{
  "model": "text-conditioned image flow-matching model",
  "dataset": "photos with spoken descriptions (Open Images, Localized Narratives)",
  "train_examples": 50862,
  "image_size": 48,
  "horizontal_flip": true,
  "conditioning": "text",
  "arch": "dit",
  "objective": "flow_matching",
  "cond_dim": 192,
  "tokenizer": "word",
  "vocab_size": 4585,
  "text_encoder_width": 128,
  "text_encoder_layers": 12,
  "text_encoder_norm": "layernorm",
  "text_encoder_norm_position": "pre",
  "text_encoder_activation": "relu",
  "text_encoder_mlp_ratio": 4,
  "text_encoder_head_dim": 32,
  "text_encoder_fused_qkv": true,
  "text_encoder_bias": "none",
  "text_encoder_qk_norm": false,
  "text_encoder_parallel_block": false,
  "text_encoder_inner_norm": false,
  "text_encoder_drop_path": 0.05,
  "text_encoder_positions": "rope",
  "cond_dropout": 0.1,
  "logit_normal_time": true,
  "norm": "layernorm",
  "activation": "swiglu",
  "mlp_ratio": 2.67,
  "head_dim": 64,
  "fused_qkv": false,
  "qk_norm": false,
  "inner_norm": false,
  "patch_size": [8, 8],
  "layers": 8,
  "width": 256,
  "positions": "conv",
  "residual_init": "zero_last",
  "optimizer": "adamw",
  "lr": 0.0018,
  "beta1": 0.9,
  "beta2": 0.95,
  "eps": 1e-06,
  "grad_clip": 1.0,
  "steps": 6800,
  "batch_size": 256,
  "epochs": 34.2,
  "lr_schedule": "cosine",
  "final_lr_fraction": 0.01,
  "warmup_steps": 340,
  "weight_decay": 0.3
}
Rows from block 5 of the denoiser of a small text-conditioned image flow-matching model, named by matrix and row number. Rows with one number belong to one neuron. Each number is 500 + 25 x the weight over its row's rms, rounded and kept within 0 to 999. All counts start at 0. Numbers have three digits each. After the name is the row's rms in percent of the matrix's.
After each neuron's rows are labels from the 100 images, of 14848 (inputs lightly noised), where the neuron reaches its largest size: "responds to" is what is common among them. Only what is clearly more common there than usual is listed. The data: photos with spoken descriptions (Open Images, Localized Narratives). In brackets: how many of the 100, against the usual share in percent.
# gate: MLP gate (model.blocks.5.mlp.gate.weight, 672x256), inputs 0-85
# fc1: MLP up (model.blocks.5.mlp.fc1.weight, 672x256), inputs 0-85
# fc2: MLP down (model.blocks.5.mlp.fc2.weight, 256x672, transposed), outputs 0-85

gate.213 088:530435522511474505514479481520472493506491519529498520458491509526490501486521484491522516512488486492468502524445474463528547473484493534514502580514440448518528525479512469505501523483445503538489501464465530515517486492480497538500420501495508523495494480
fc1.213 115:540472526488466475532486536494500449519488507503523482491419503496507486499507506510535511510462492495473521494480508399507516482515501492523504515464473494502483467493497478481511543445494484493515491450472493503488506514489522493490505502518541469507520477
fc2.213 115:473534488555500499523498478522493540491485493523515497492496519509505522502501478497499502479513506503526510509461512599498538511475561514491481503514521549523495483518482515508475518468511490519536512540461507470456512480498490501513516526494514497490492474
responds to: text has "grass" (29 vs 9.7)

gate.324 065:467528440484470523502502545448493561476449448488526488500483511463489487512490454491471504533517492522482507499500504525530475532473502490486509520493489507472546497455480499481502502501545524529514507470493506519533495515536553523509509491505483548476515499
fc1.324 094:528460518531511444487486459508510500538514497475486468455493522539532492493556479501528519518480488526481585480471532512512517476494439503525481476496517546522498486524500508510439475448497512471514484523512496509544500501459475517501499477567523497495481479
fc2.324 084:480527494477495500525501495487472513472503482465506482493424496492494492506500554507469492527488532499477442488516509484495497491532537535464506497528486445504475482524499507495493482548468516467500495492511525499495539481506508516516509493515503506489488490
responds to: text has "sky" (65 vs 24.5); text has "clouds" (35 vs 4.3)

gate.616 117:518476510488502498551513494470480490499507516475509469493509510503488494410514510515532477475531467522490557490524451474455501488530527525484516508488516481465509477459495522483519518461507491490497482497516477505512509453471499526478512462524493521502499540
fc1.616 101:494483493494522512533516483445511510503515551430478461496497495529518505415535534529504476463546497516493542453531477462488501483515505507494511488526539507455473511513487516459505488478543486483506490509496503489513531467484529518492492437495519510514477534
fc2.616 105:524527539484482451452471504464485489520489476465478483501495502519494494402498510493480468494538503477503489532507463500558511534483535516503498486486479506508504497465475518475521469537516520504517494508499470500521493477465506524497496535496500520477490517
responds to: text has "color" (34 vs 13.4)

gate.544 118:441500466499459477528489507528531519521532473528496476542457513433503501491515517485508510466494457497561519530488502436498508498496500517527512555469508513515496489516498501506499474505522491509471495511553484504482472476492482475471514484475555488487490466
fc1.544 122:473505515485514524507525501455493501488518564509512504507495481540524471520464495446521510528488485496510499512521515500534506501512478510497508474446475511451502513526531514506518468477482520521483501502490505481487465478512498448496497487479497460545517504
fc2.544 123:478506515473473525504488479456490512497502439516482513516487484535466469519457467545480512520483513501504497493469518490463511502485482504488505506442532502451513481524531503513514526517480504485521502505512502510510523479514501444511489505482516457459510489
responds to: text has "flowers" (26 vs 3.1)

gate.293 068:503508530488500494492465547520482477504512526554509501511482480505468500492481531520502488512485496513473524531452517405500560476479498508502518542517474509489493441498530499493495499482401521534498484510485530521451460526479489514515510511503480510496508503
fc1.293 091:510478503511543508496511535506485470540509500478495491523514444485505505521494491545501491476499525511499493500510494509494498482521549491536477479485565441524450424553520534555469479493520495494525503554525483514448527504486529481487528496541496475505506504
fc2.293 081:522439510472517499492511469508480475478525486484510519501487482464488516502504497499486499518479514486486510485532492432518458510508484509508513455514524565481490474479507484488525498508470509473487504447558531529528500537483527497501473518491468487527497479
responds to: text has "grass" (26 vs 9.7)

gate.77 076:517414540459512534523504490525486514491531521495499528478431491556531461508491539476489519503502499493460485525475510459474478506485481519475498518498502438500493507502515509518492518482456478519519491480508526499507485491493475533504483570522496533503502513
fc1.77 092:453567509522503476449490466455476532515473549543495539527494513481508519514500563488541475530537506480508522492488507508469499508505488496461533436506495491493502487486460531470527502523515517492521508503514469508529502513496495486466519478492501482510505496
fc2.77 092:546464518473491519468478530484481487557516497480466512488522511531466482488470529540473521519532449512458489506503489479519487476473456515475499546501471448465518518478479476516471488491482526484474490483505508493513509469506458496459503433539506519479522578
responds to: text has "grass" (42 vs 9.7)

gate.278 078:475489520488483499528485512506456538510479522489534524496490538472510489508489492481496504522508474505460537510458483459491530518491441525508512546530466485475548483444498481480482498508486486526523527521502511503547461510506464509477450479502501529526503499
fc1.278 093:512470476555481499527507514540498515485496571542538526519483545530512502494484504494513503496499517488544465485512502452481489524537467491508496483508518507522548520491490484531519527528461474469497496543500472489540489496481452486479473524500492471554503491
fc2.278 089:492439509509492523518499555492455518505493501536461528513499497480500498495467556500514508512483497492453467488530479536482513489540489524498502435523507495505504559486502533452469544503465493456464512514472513506507531505498499518495514529492545511480517506
responds to: text has "grass" (37 vs 9.7)

gate.389 068:519512494471481483488512472524550532484486506507508461469534530519507506467482435442455516556526518491497499486469471491519510500507448494469519540480523504496506468441483496495482494464486497496503491553507505511496449449512477544540456518500492543518525495
fc1.389 095:545547526521517494494496481538534418481495458527518547519460491536503526490489528508496525501478463485516474506550544482460409514506511538471477453516469489525535455500482508524507522494455529480526483499523519520477511487495498505480528528509478496497508490
fc2.389 096:438506463524507556524507505465505573472527500464528488501473533468507490512495523509463475483492529495531472514510468521501477492533547483472473455483483593480505461467489528483508495480558510482502530551480504515444486510479492507530498546482481493496501523
responds to: text has "white" (41 vs 11.9); text has "black" (35 vs 9.6)

gate.471 065:497488504523507504506487519460491473472493514541500540518505484485486501506481497511510479471511506498453512516463482515507528513470506515485530517505472375499503469483511510459450534463517504529545499460507519520483449480521481504493505505510469528498473512
fc1.471 097:513521488457496506524475507510473484476481529454504528450529524498571479487521500507532507514481503487480538479510497467482532481516448489464473496522462534476480537537506461450499542464529502484529489528479496466509472500478562516528477483503496490527509509
fc2.471 098:496519522541541504512516537536579495539497499512472488504516524459501514497544497506503500481483527507524492497457524529522555500487521485477468538509466502520504497478486469543498500475496473520514522530507495532479467465499522487497491493478471484506515465
responds to: text has "sky" (55 vs 24.5); text has "water" (25 vs 7.9)

gate.659 109:460510485529460487505502511498528468548488464536486492528463536432477519486500513509519521462499468504518535520525493457517507460508552521508508559473463491508488500524480483463465488459547501507488518518525496526482486497511486504481516513477555471481490460
fc1.659 122:520498516500505499495537507501491487496493482526492482539487477493497519515459495520512482467508496467507523499521503510491498481477503538464496518501508505481515499483480453492482556472517434499495501498463517453459474510468517477454500535503496505459468505
fc2.659 127:511493531511500490494468476497490469487511507544508481543499490495505518512460503492488487474496504522507472497492505494520504543515501543468509489493506487492486507477467455484490444530526555508481505498535528548535527521467533478535492484510503507551480503
responds to: text has "flowers" (28 vs 3.1)

gate.184 111:469463458491445512494459509508508496506533464535473492499482537474466535490518525512511498543452489515522496531494487476466518434528495522522486539501506494566540485477523498480456454479495489522490489502488484544512496484508496461486492473466514471502518454
fc1.184 101:459486459507482506508462493512504509514545511501475533525484516475468519500499508536484495541460520481523458530513511478463485436521508548513470526498485516553513501487533536484464468504513488490505493494503497554517507499516490445500504479476504473497507461
fc2.184 114:500517470483541516527533509499511488486477502462542516482497501512540520486517527477497479582469482495501521476497514477540502540451503535512511512504478513568478498505531527514480529531473502504487498500531494456490495502526526461509485503500467474503509471
responds to: text has "flowers" (26 vs 3.1)

gate.193 082:517452520467474539536505487515522500487516482445498505525464489552529528506496532499541532459513511496497459486496534479472466508499487531465467495531506537487474518540488472504477491482485503510492491504522529518505465460519483503539496548504473536515521512
fc1.193 087:500442491487450508531499547544522485472519447496518510530447492507518502479497553498530530470494476507513460508478518480487518486488488514496491540486475522509485480513483477485502495508515511515489492493497516506517455496511504471528529525466514525484521477
fc2.193 099:488591471504553553490527504479452517463480535464516473514512492477524537511543474430503533458477507508488535522504465490501493524493474473514529478464477471532470478487516507459507514483515481518514493479500492465512491445488520471487521499516486483493525442
responds to: text has "grass" (47 vs 9.7)

gate.106 086:464523490528494492491482533482460566477457524505493505490512541492462500475458526482503502489539476485490475476524437485519449503520563509460507478480462523454518556467474493489507500531506482491463505432508519531554477460513475521483476512477445550523493496
fc1.106 099:499499468494510503519514494502510484483538474466485482485452492490491507494501477515501511494513494486502486472568545515492504473534497506489512496435489489536491464494484496557469534500498504467513484464506541520441522460491454502511508509543516493517499504
fc2.106 091:473468476523489484508474580526501523568533501496500494465556526459527524490492472494511515521500481497523510497439483500501532492476519497455487537462567522487470473472494491541510470474513486507520500450522514510509484478497462514496524477506485520471498508
responds to: text has "sky" (64 vs 24.5)

gate.280 092:484485501499469522521496483487495517491494508508511490535511490504488468514506481502506481544503490482493534511441517495489525504451525535478513502506523395508516479505499532509484569466522513538547507475543530497506442506517524517489481500507523524506502487
fc1.280 087:508500501501501469504526503532464534525502517491519524477513457517496487509502531521500508496500518505490506536508493483495500515539437511501487495515532517526499560549510527491492459480467487468483468526471519469506508485510493508464511535507489499523496491
fc2.280 084:492529505523500504491512542518500496519493511529506518485541480508501512503472508498470505461505498503511533500469487519505578504495484483494488493514504476508536491516506491512484525494435472504584497522497475510492477523508504516482497488483538510519519503
responds to: text has "wall" (43 vs 20.3)

gate.177 098:512525519428456524530500488479473524499482490501529508504518546459499480501505425494494509522500501500515542504445486501530568476466509515482504504535562452505506499483526498495527534498479499545503502477486505491510487495489547505501482495519590521520507517
fc1.177 098:508492516455481525506500503468521510452526441465517581478516510442503491470528465505485516463501498493521499484485481473524483458464520524478512488504510507516493482506510523468505494466499518501509505467517490473519511491497566520503488481484562503487524517
fc2.177 098:505482499423560537491490507495477537472504489504476510488497539482508468505506435505499488521502496489498486496541480491515446533486528507468500485527449482501480511501500512477524479507467517473476487493546511545500528506511561496493488498465422490491504506
responds to: text has "wall" (46 vs 20.3)

gate.370 107:477496509547524496452534520515533507504481491507478467534520487553525498519492542489543502475472464479482538490475471486531529468499459528497488497511518520500530508435491503507514489532518467527484508522510501506538513491503481497527459477488500511490504467
fc1.370 096:478521474482507485542479504480495510481499521484495532478526472425466489496505492481485492524499545536519462518499520510464509550509550487516491520482472501480467492554498498490510508483488519501543478453496503486451472495500512499479530518511521500494521554
fc2.370 088:491442516534480460527524509483522494509474489471506500519453490454526504500484537548512464529492467472542531486519543471528446487531482517477512522525515510508469481510473528481486497486487505475519509486447502520558551513470432503536535494497506481528542518
responds to: text has "sky" (49 vs 24.5)

gate.397 096:527510522488461496522517513465492507470451486502515511502499519489465518506516482509503517505498495491464506539478496504501549483505497492510510549467484461488534522433496459476531537489524491487501500469456513499548481503514490499505509503506519497482510539
fc1.397 101:495516567488485479511521500509527516479463449517477481546494505523460509511516490517522482492491484481500488513526518497472468480505485487541506498452512478507481521516482464532524503455476475466488498518462473491506538512525469508494521560505517490441502539
fc2.397 086:498496492476512488482485488477484504511545501483503504501500507501511514498501464508509489511518514510465489476521474468513472489499473493504500491466512455468473431421492504462520492496571507518483492458545501499471528496498480495506457505506463505501495542
responds to: text has "grass" (32 vs 9.7)

gate.254 076:470514490458453513513490537478491580468483515554531511517511589511490493497482502479477501517512483503480508509485472509501489504477466497460498524530477506490553587439486480443517500522512511519488519482491502505549441475513465517492443498484479526511502510
fc1.254 092:537472480515480480520473481538478470489526497490513512479487530526522502513543489493463528528463502500517451450540525513511480490521503510487496452477478530515509524537516479504493513471495476483531479503489526488524512480486486514514476531486477487528485460
fc2.254 088:456467480457490498479488476450489573540510482497506489509500533439524515479489506512521516515506512491460504487512465425483502496498505483547492448477537521480467490432491460496556522480545518487514504479555503483487491502524502498492495523467532521503505512
responds to: text has "sky" (50 vs 24.5)

gate.589 084:514488480488479506531501478477492520487482471518494499503487487482493504545508473487523485514513507502505497503445478478485559492464482490508519504494583472498534509457484534471516515492545476505500497462486467488506486513485466516472484477517584499485529529
fc1.589 091:502443488511498513508493489533512521534493522505471516494518508490471540508489510442552526498515498495493502482486466467473539493496446494533511509502525496502540443523472478537495493541456476494510502475494504510488513506458376516470473503494517501487514530
fc2.589 085:536476494493530462468487514514494501504504485471491481514485509505469488491502476508483515518492503504487501490549505466478469493492463511520512510484426529502477536461496492469496471525551533492440497493520467524508541501494486493494483500515425489509499498
responds to: text has "wall" (51 vs 20.3)