A small text-conditioned image flow-matching model, trained from scratch: text encoder layers 12.
Rows from block 5 of the denoiser of a small text-conditioned image flow-matching model, named by matrix and row number. Rows with one number belong to one neuron. Each number is 128 + 32 x the weight over its row's rms, rounded and kept within 0 to 255. All counts start at 0.
After each neuron's rows are labels from the 100 images, of 14848 (inputs lightly noised), where the neuron reaches its largest size: "patch colour" is the nearest of a few named colours to the mean colour under the peak. Only what is clearly more common there than usual is listed. The data: photos with spoken descriptions (Open Images, Localized Narratives).
# gate: MLP gate (model.blocks.5.mlp.gate.weight, 672x256), inputs 0-85
# fc1: MLP up (model.blocks.5.mlp.fc1.weight, 672x256), inputs 0-85
# fc2: MLP down (model.blocks.5.mlp.fc2.weight, 256x672, transposed), outputs 0-85

gate.73 [129 152 134 162 120 166 115 104 135 119 135 125  94 152 169 150 112 142 150 159 102 151 151 162 125  75 115 126 116 115 118 128  94 161 175  92 117 114 114 112 126 147 139 105 116 137 157  89 181 176  63 140 115 107  31 115 117 101 118 188 136 150   3 191 163  55 114 214  93 109  86 118 147 152 122 104 106 124 158  90  60  63 153 116 146 149]
fc1.73 [ 72 109  91 163 122 159 113  92 137 108 121 135  92 129 149 145 122 108 163 135 128 140 187 127 145 182 121  85 150 151 160  63 158 187 131 140 114 158 142 129 174 149  69 114 164 134 112 108 122 147 156 132 131 123 140 109 178 141 163 206 166 121 137 153  81 127 121 136 163 112 118 149 174 106 100  71 133 119 128 108  93 119 110 110 147 147]
fc2.73 [ 49 159 104 150 142 161 165 169  87 104  94 123 149 138 110 155 130 119 159 124 130 142  72 127 127 167  99 154 123 156 150  88 105  61 120 118 146 100 150 111  79  98 182 134 154 135 112 140 150 142 100 164 137 140  91 131 158 144 161 198 117 125 134  92 189 138 131 117  75 122 144 120 103 100  94  82 143 147 131 142  93 127 112 159 134 165]
patch colour: grey

gate.95 [ 85 123 105 170 132 137 132  67 139 159 127 108 117 179 235 162 100 138 151 127 144 150  97 105 117 105  82 173 127 132 115 131 157 158 135 170  97 158 127 154 109 146 182 171 142 126 137 130 140 127 156 101  89 120 120 160 133  86 121 167 116 117 165 105 166 187 176 157 115 179 135 138 120 172 133 203 181  77 126 150 140 100  50 173 175 126]
fc1.95 [114 128  99 200 147 158 132 101 128 167 121  95 124 152 167 194 100 139 135  98  81 117 119 128 132  87 145 164  97 141 111 169 100 126 145 107 131 154 136 153  95  96 218 129 178  90 157 106 138 135 127 177  80 124 173 109 148  90 112 219  91 169 154 155 117 161 175 160 121 192 119 111 151 172 162 133 154 120 159 175 118  83 114 102 164  87]
fc2.95 [121  98 136 120 172 142 152 137 145 104 129 168 143 131 117 105 154 151  99 109 146 151 133 142 106 171  55 113 131 110 132 157 121 147 136  89 125  80 149  98 151 130  91  88 121 118 134 141 166  83  91  46 108 122 139 114 132 173 101 115 153 140 142 177 102  99 173 165 137 103 164 128 118 111  89 172 166 149 118 108 147  63  55  85 126 137]
patch colour: grey

gate.557 [153 110 117  87 159 124 161 126 128 189 155  75 151 159 110  91 149 178 107 126  92  82 136 142  84 137 130  95 142 142 116 128 135 135 145 164  92 116 166 134 134 161 155 152 102 142 137 157 143 101 144 103 119 133 207  95 142 112 143 145 131 137 155 166  76  72 141 157 149 126 152 117 139  99 140 102 107  92 105  57 122 145 121 143  75 175]
fc1.557 [102  68 124 122 150 131 135 113 128 131 103 144 106 137 116 132 156 151 138 138 143 145 120 111 132 111 137  95 120 129 125 163 107 118 123 130 154  37 143 140 154 168 112  91 137 166 146 182 165 139 165  21 154 165 150  63 125 132 107 141 159 147 144 129 152 116 157 114 145 150 196 172  67 120 152 110 175 118  62 100 142 132 160 128 107 138]
fc2.557 [111  78 123 136 153 114 136  79 134 129 103 171 193 182 128 149 116 106 139 125 191 126 146 117  93  92 102  78 150 104 164 122 137 152 112 150 117 109  87  93 132 141 141 137 144 145 139 109 162 129 142 183 150 155 207 147 128 103 119 152 104 142  69 169  84  64 107  97 159 127 102 135  63 102 148 151 111 100  98  80  94 111 114 161 170  98]
patch colour: grey

gate.59 [157 154  92 106 126 138 119 136  87 188 198 145 146 167 122 103 114 177 100 125 111 102 166 148 132 163 144 151 114 104 142 102  76 164 151 106 131 146  98 122 129 214  97 150 165 114 147  93 160 114 115 142  97 141  41 124 155 145  88 168 108 128 116 102  78 136  97 133 113 162  74  94 193 169  58 138 108 161 216  83 130  78 101  88 143 151]
fc1.59 [146 152 106  79 116 129 116 128 166 109 108  81  71 168  66 114 150 114 142 155 138 122  82 100 118 140 162 109 140 164 123 127 114 129  95 181 102 133  95 107 135 105 115 136  79 141 148 148 119 103 174 108 146 130 233 113 148 130 161 105 128 139 149 124 100 144 104 179 114 181 154 123  98 117 132  92 116 139 131 103 149 177 144 134 149 179]
fc2.59 [163 139 138  91 149  92 143 125 172 144 145 113 141 130 139 116 126 100 105  55 170 132 131 125 140 171 156 146 114 148 108  97 238 130  69  82 105 103 112 144 167 111 131  91  80 140 117 108  88 133 128  99 162 122  87 103 126 119 102 131 143 109  73 119 107 113 124 179 217 255 156 114 165 109  84  93 131 124  40 134 137 108 143 145 178 124]
patch colour: black

gate.284 [151 119 185 182  99 137  88 151 123 101 131 112 159 160 160 143 122 146 193 105  78 103  64 126 144 142  48 153 125 112 113 191 152 123 162 163 159 114 120 144 175 144 167  90 123 101 153 136 125 185 116 119  98 130 157 143 127 155 155 147  83  97 140  68 195 148 140 130 173 138 162 189 117 119 155 126 132 110  87 217 146 106 100 133 136 163]
fc1.284 [186 154 170 157 159 174 121 108 130 210  57 118 174 185 145 166 122 171 171 125  60  98 134 118 133 123  99 130 159 145 117 172 154 107 103  99 172 148 107 138 116  94 130 134 128 129 142 109 148 139 147 157 140 124 134 169 154 144 171 101  84 153  85 107 159 177 149 141 176 135 153 141 149 112 139 121 144 153  99 182 145  93 130 118 122 146]
fc2.284 [111  83 133 133 165 146 158 118 152  82 183 134 163 147 132  97 112 106 190 131 107 128 167 164 144 133  65  93 190  84 121 127 143 129 198 121  92 141 133 115 134 100 131 148 142 113 194 122 188  84  85  52 102 141 168  87 123 140 170 166  86 168 144 123 127 165 112 122 141 111 139 130 143 140 125 138 110 150  41 102 130 113 111 182 142 134]
patch colour: grey

gate.54 [171 121  97 156  98 139 133 134 143 162 210 145 117 146 130 153 115  85  79 141  65 135 156 149  97 183 135  95 141 128 152  87 145 130 174 128 133 153  99 113 113 125 102 145 151 118  95 134 159 167 100 145  87 147 185  61 142 131  83 133 117 146  72 124 130  57 160 138  92  97  98 126 128 120 105 184 101 145  99 131 112 120 102 153 129 139]
fc1.54 [145 133  54  99 168  68 168 135 126 146 117  98 137 105 176 171 116 113 122 138 108 134 106 132 123  82 126 126 158 169  46 153 122 161 123 168  59 138  75 108 159 149 163 109 120 119 137  57 106 169 161 146  73 123  83 134  65  85 168 131  67 108 152 131 122 113  64 110 156 149  82 156 150 132 129  87 131 132 138 149 192 154  69 165 131  82]
fc2.54 [161 142  40  92  87  90  87 131 119 126 140 109 119 160  95 171 160 129 113 147 124 137 155 137 119  91 132 151 102 147  44 155 131  84 132  81 194 128  92 122 101 114  70 141 132 125 128 176 161 164  81 119  83 150 149 142  60  62 135 138 185 146 141 141 121 135  55 146 102 173 188 110 105 120 119  88 135 116 129  98 178  93  97 114 123  82]
patch colour: grey

gate.448 [ 89 144 131 103 124 167 127 104 152 134 167 132 123 135 184 149  95 128 137 158 145 124 170 179 111  82 150 121 139 126 161 119  50 154 142  90 162 101  93  93 123 144 146 127 111 116 164  97 174 114 116 137 100 111  65  39 117 114 140 205 129 142  43 115 151  62 120 190  98 100  78 142 156 131  99 136 121 150 204  97  94  49 158  93 161 152]
fc1.448 [156  79 175 127  91 173 153 159 140 112 119 122 148 158 150 197 137 114 148 103  79  69 154 100  86  70 119 158 161 148 151 203 121  61  97 144 152 122 163 128 147  77 118 161  79 176 123 107  89 139 142 127 148  88 151 152 160 126 162 117 121 125 151 114 124 150 102 141 139 138 143 126  81 184 152 111  94 108  84 103  97 125  94 128 146 115]
fc2.448 [161 211 151 131 176 175 136 105 115 107 150 130 105  92 102 180 124 160 167 121  66  69 123  80  69  94 117 111  93 130 107 193 135 180  99 100 104 119 156 113 113 160 129  73  75 185 105 153 172 146 117 126 153 150 114 154 159 137 166 116 121 128 143 118 152 107  80 138 122 162 100 142 181 182 131 113  86 137 173 146  97 111 100 154 118 117]
patch colour: grey

gate.383 [141 111 125 162 141 156 104 134  95  92 162 121  93 124 124 151 150 149 152 102 154 195 131 165 116 168 138 151 107 178 137 112  93 108  46 144 161 158 127 136 127 100  52  87 122 132 142 168 135 132 122 131 212 141 171 122 154 108 163  78 122 112 137 117  99  85 172 161 137 144 172 193 132 121 120 201 149 193 125 102 121 106 121 160 105 158]
fc1.383 [104 142 103 114 162  59 134 138 221 166 141 138 186 117 180 114  55 145 158 169  90 110 180 122 145 116 116 143 155  78  77 124 153 127 205 135 130  89 142 153 101 167 146 152 106 119 126  64  61 130 141 175  92  88  90 184 123 179 121 109 113 125 142 134 111 135 112 130 160  56  80 116 156 119 114  80 132  87 104 115 129 137  75 133 111 108]
fc2.383 [112 128  96 163  77 123 129 123 189 120 125 136 144 132  58 170 163 143 196 112 134 146  84 183 135 143 141  87 124 117 132 109 188 174 105 132  71 159 152 139 122 131 201 179  82 128 184  99 168 106 125 146 176 112 168 122 141 150 179  99 106 134 157 137 137  95 167 115 133  85  91  99  95 151 105 135 144  85 104 147 139 156  85 102 110 139]
patch colour: white

gate.166 [135  41 118 146 133 109 146 129 133  70  58 105 111  92 161 131 178 155 126 131 161  98 124 161 139  61 149 106 131 132 144 135 134 117 107 114 125  98 141 114 147 150 144 129 127 163 110 133 153 150 132  80 155 214 149  69 118 104  71 130 195  81 179 116 151 186 123  99  96  99 146 131  85 116 145 146 155 113 130 112 149  82 149 159 128 111]
fc1.166 [148 106 129 143 171  90 111 118 129 125 105 109 118 135 149 147 159 108 105 136 136  91 147 123 169 119 215 170 167 187 123 146  88 151 160 133 177 119 171 104 153 157 126 121 124 184  90  74 190 163 112  68 159 150 187  51 144 125  75 186 146 144 178 153 142 146 141 188 119 150 118 106  96 142 162 197 134 171 155 102 178 107 137 180 127  84]
fc2.166 [121 188 151 147 101 107 140 109 164  92  94  41 127 124 125 143  65 190 145 127 141  32 128 140 134 119 137 151 165 130 134 138 141 116 129 115 150 138 168 126 119 117  75 136 117 153 114 133 107 175  90 114 127  69  54  57 122 147 110 142 141 119 179 108 154 113 142 160 117 105 130 123 142 127 164 151 121 165 103 159 129 118 136 108 120  95]
patch colour: black

gate.576 [177  90 168  70  98  94 104 123 118 170 158  28 169 169 115 106 137 108 108 178 145 226 158 112 106  84 109 125  93 131 131 107 136 101 115  97 114 170 138 214 140 115  99 175 147  82 117 146 138 105 102 188 170  90 115 214 120 121 204  99 133  67  94 128  74  90 121 186 137 122 159  68 111 126 148 188 100 127 139 162 145 130 170 108 108 107]
fc1.576 [121 161 110  50 115 110 146 117  72 116 193  63 155 186 171 117 117 124 173 150  97 128 134 114 152 108  42 100   3 133 156 145 152 116 100 107  99 191 115 153 145 142 133 143  43  79 137 114 124 154 155 156  88  53 151 122 146 108 129  91  84 158 141  80 147 111 121 120 129 141 149  29 126 124 131  90 137 145 177 172 146 156 108  87 125 144]
fc2.576 [127 123 153  88 150 151 169 142 175 124 181   0  59 151 118 118 129 145 141   0 142 134 126  85 127 104 128 139 134 132 149 151 137 140  93 147 137 140 125 185 115  70 139 122 135 140 114 149  78 103  81 240 132 159  73 145 129 141 116  99 109 150  80 148 105  63 142 167 148 167  64 125 155 181 143 121 142 117  75  94 142  75 120 194 114  96]
patch colour: black

gate.436 [140 109 128  86 140  91 137 110 109 110 169 161 123 117 103 102 121 112 133 113 159 103 159 136 166 131 106 159 110 121  95  70  49 132 123 173 118 129 129 107 104 124 105 141  71 134 186 138 154 199 110 117 149 129 147 100  79 102  72 120 116 107  65 119 156 123 121 212  63 183  79 145 148 102  95 108 124 128 174 146 155 143 115 122 168 133]
fc1.436 [122 196 203 184 121  71 120  99 186 126 112 111 140  61 147 131 150 136 122 180 106  87 118 137 127 137  81 150 135  82 142  97 122  77 154 125 155 114 164 133 100  82 116  87  53  93  99  76 113 130 146 159 115  92 196 120  87 109  95 127 118  91 115  91  93 148 127 212  97  70  87 173 164 130 134 144 116  97  84 169 109 176  83 125 137  90]
fc2.436 [146 164  91 101 119 131  96 130 151 118 144 125 139 133 169  70 129 130 130 152 153 108 102 143 159  95 109  97 173 118  97  87 189 132 159 153 142 126  87 125 121  67 152 116 215 121 145 129 124 121 154  91 136  96 214 115  85 146  52 119 119 117  97 155 113 122 109  96 131 157 140 120  82 135  70 118 113 115  74 122 153 169 107 144 163 122]
patch colour: white

gate.102 [109 117 131 145 139 196 117 155 136 153 139 129 152 143 111  98 100 170 128 110  85 102 112  88 112  55 148  79  64 132 124 160 148 197 118 104 147 111 114 118 158 174 107  65 161  60 130 178 163 161 148 108 171 136 134 110 152  57 164 134  87 101 105 158 155 130 168 148 108 153  58 126  81 109 157 172 170 165 153 158 100 107 143 139  92  76]
fc1.102 [ 72 133 112  92 161 148 104 178 113 157 130 154  88  82 121 126 141 133 127 113 106  88  80 125 175  70  96 118 110 147 133 184 187 119  91  55 118 129 119 152 179  84 122  66 177  98 163 173 119 152  80 134 139  98 150  93 118  84 110 144  73 120 144  98 140 120 107 139 132 103 131 145 127 141 168  84 155 152 191 142 100 121 177  97 114 165]
fc2.102 [142 119 140 127  96 133 158 110 155 146 164  95 126 150 137  63 196 136 146 137 121 137 169 165 119  72 146 192 188 135 163 168 102  91 126 166 113 138 100 151 107  96 150 188 171  84 144 103 126 146 166 118 177 118 138 130 143 105 138 108 178 157 148 144  93 117 139 161 119 124 123 149 156  82 142 103 144 123 149 125 130 132 139 114  72 135]
patch colour: grey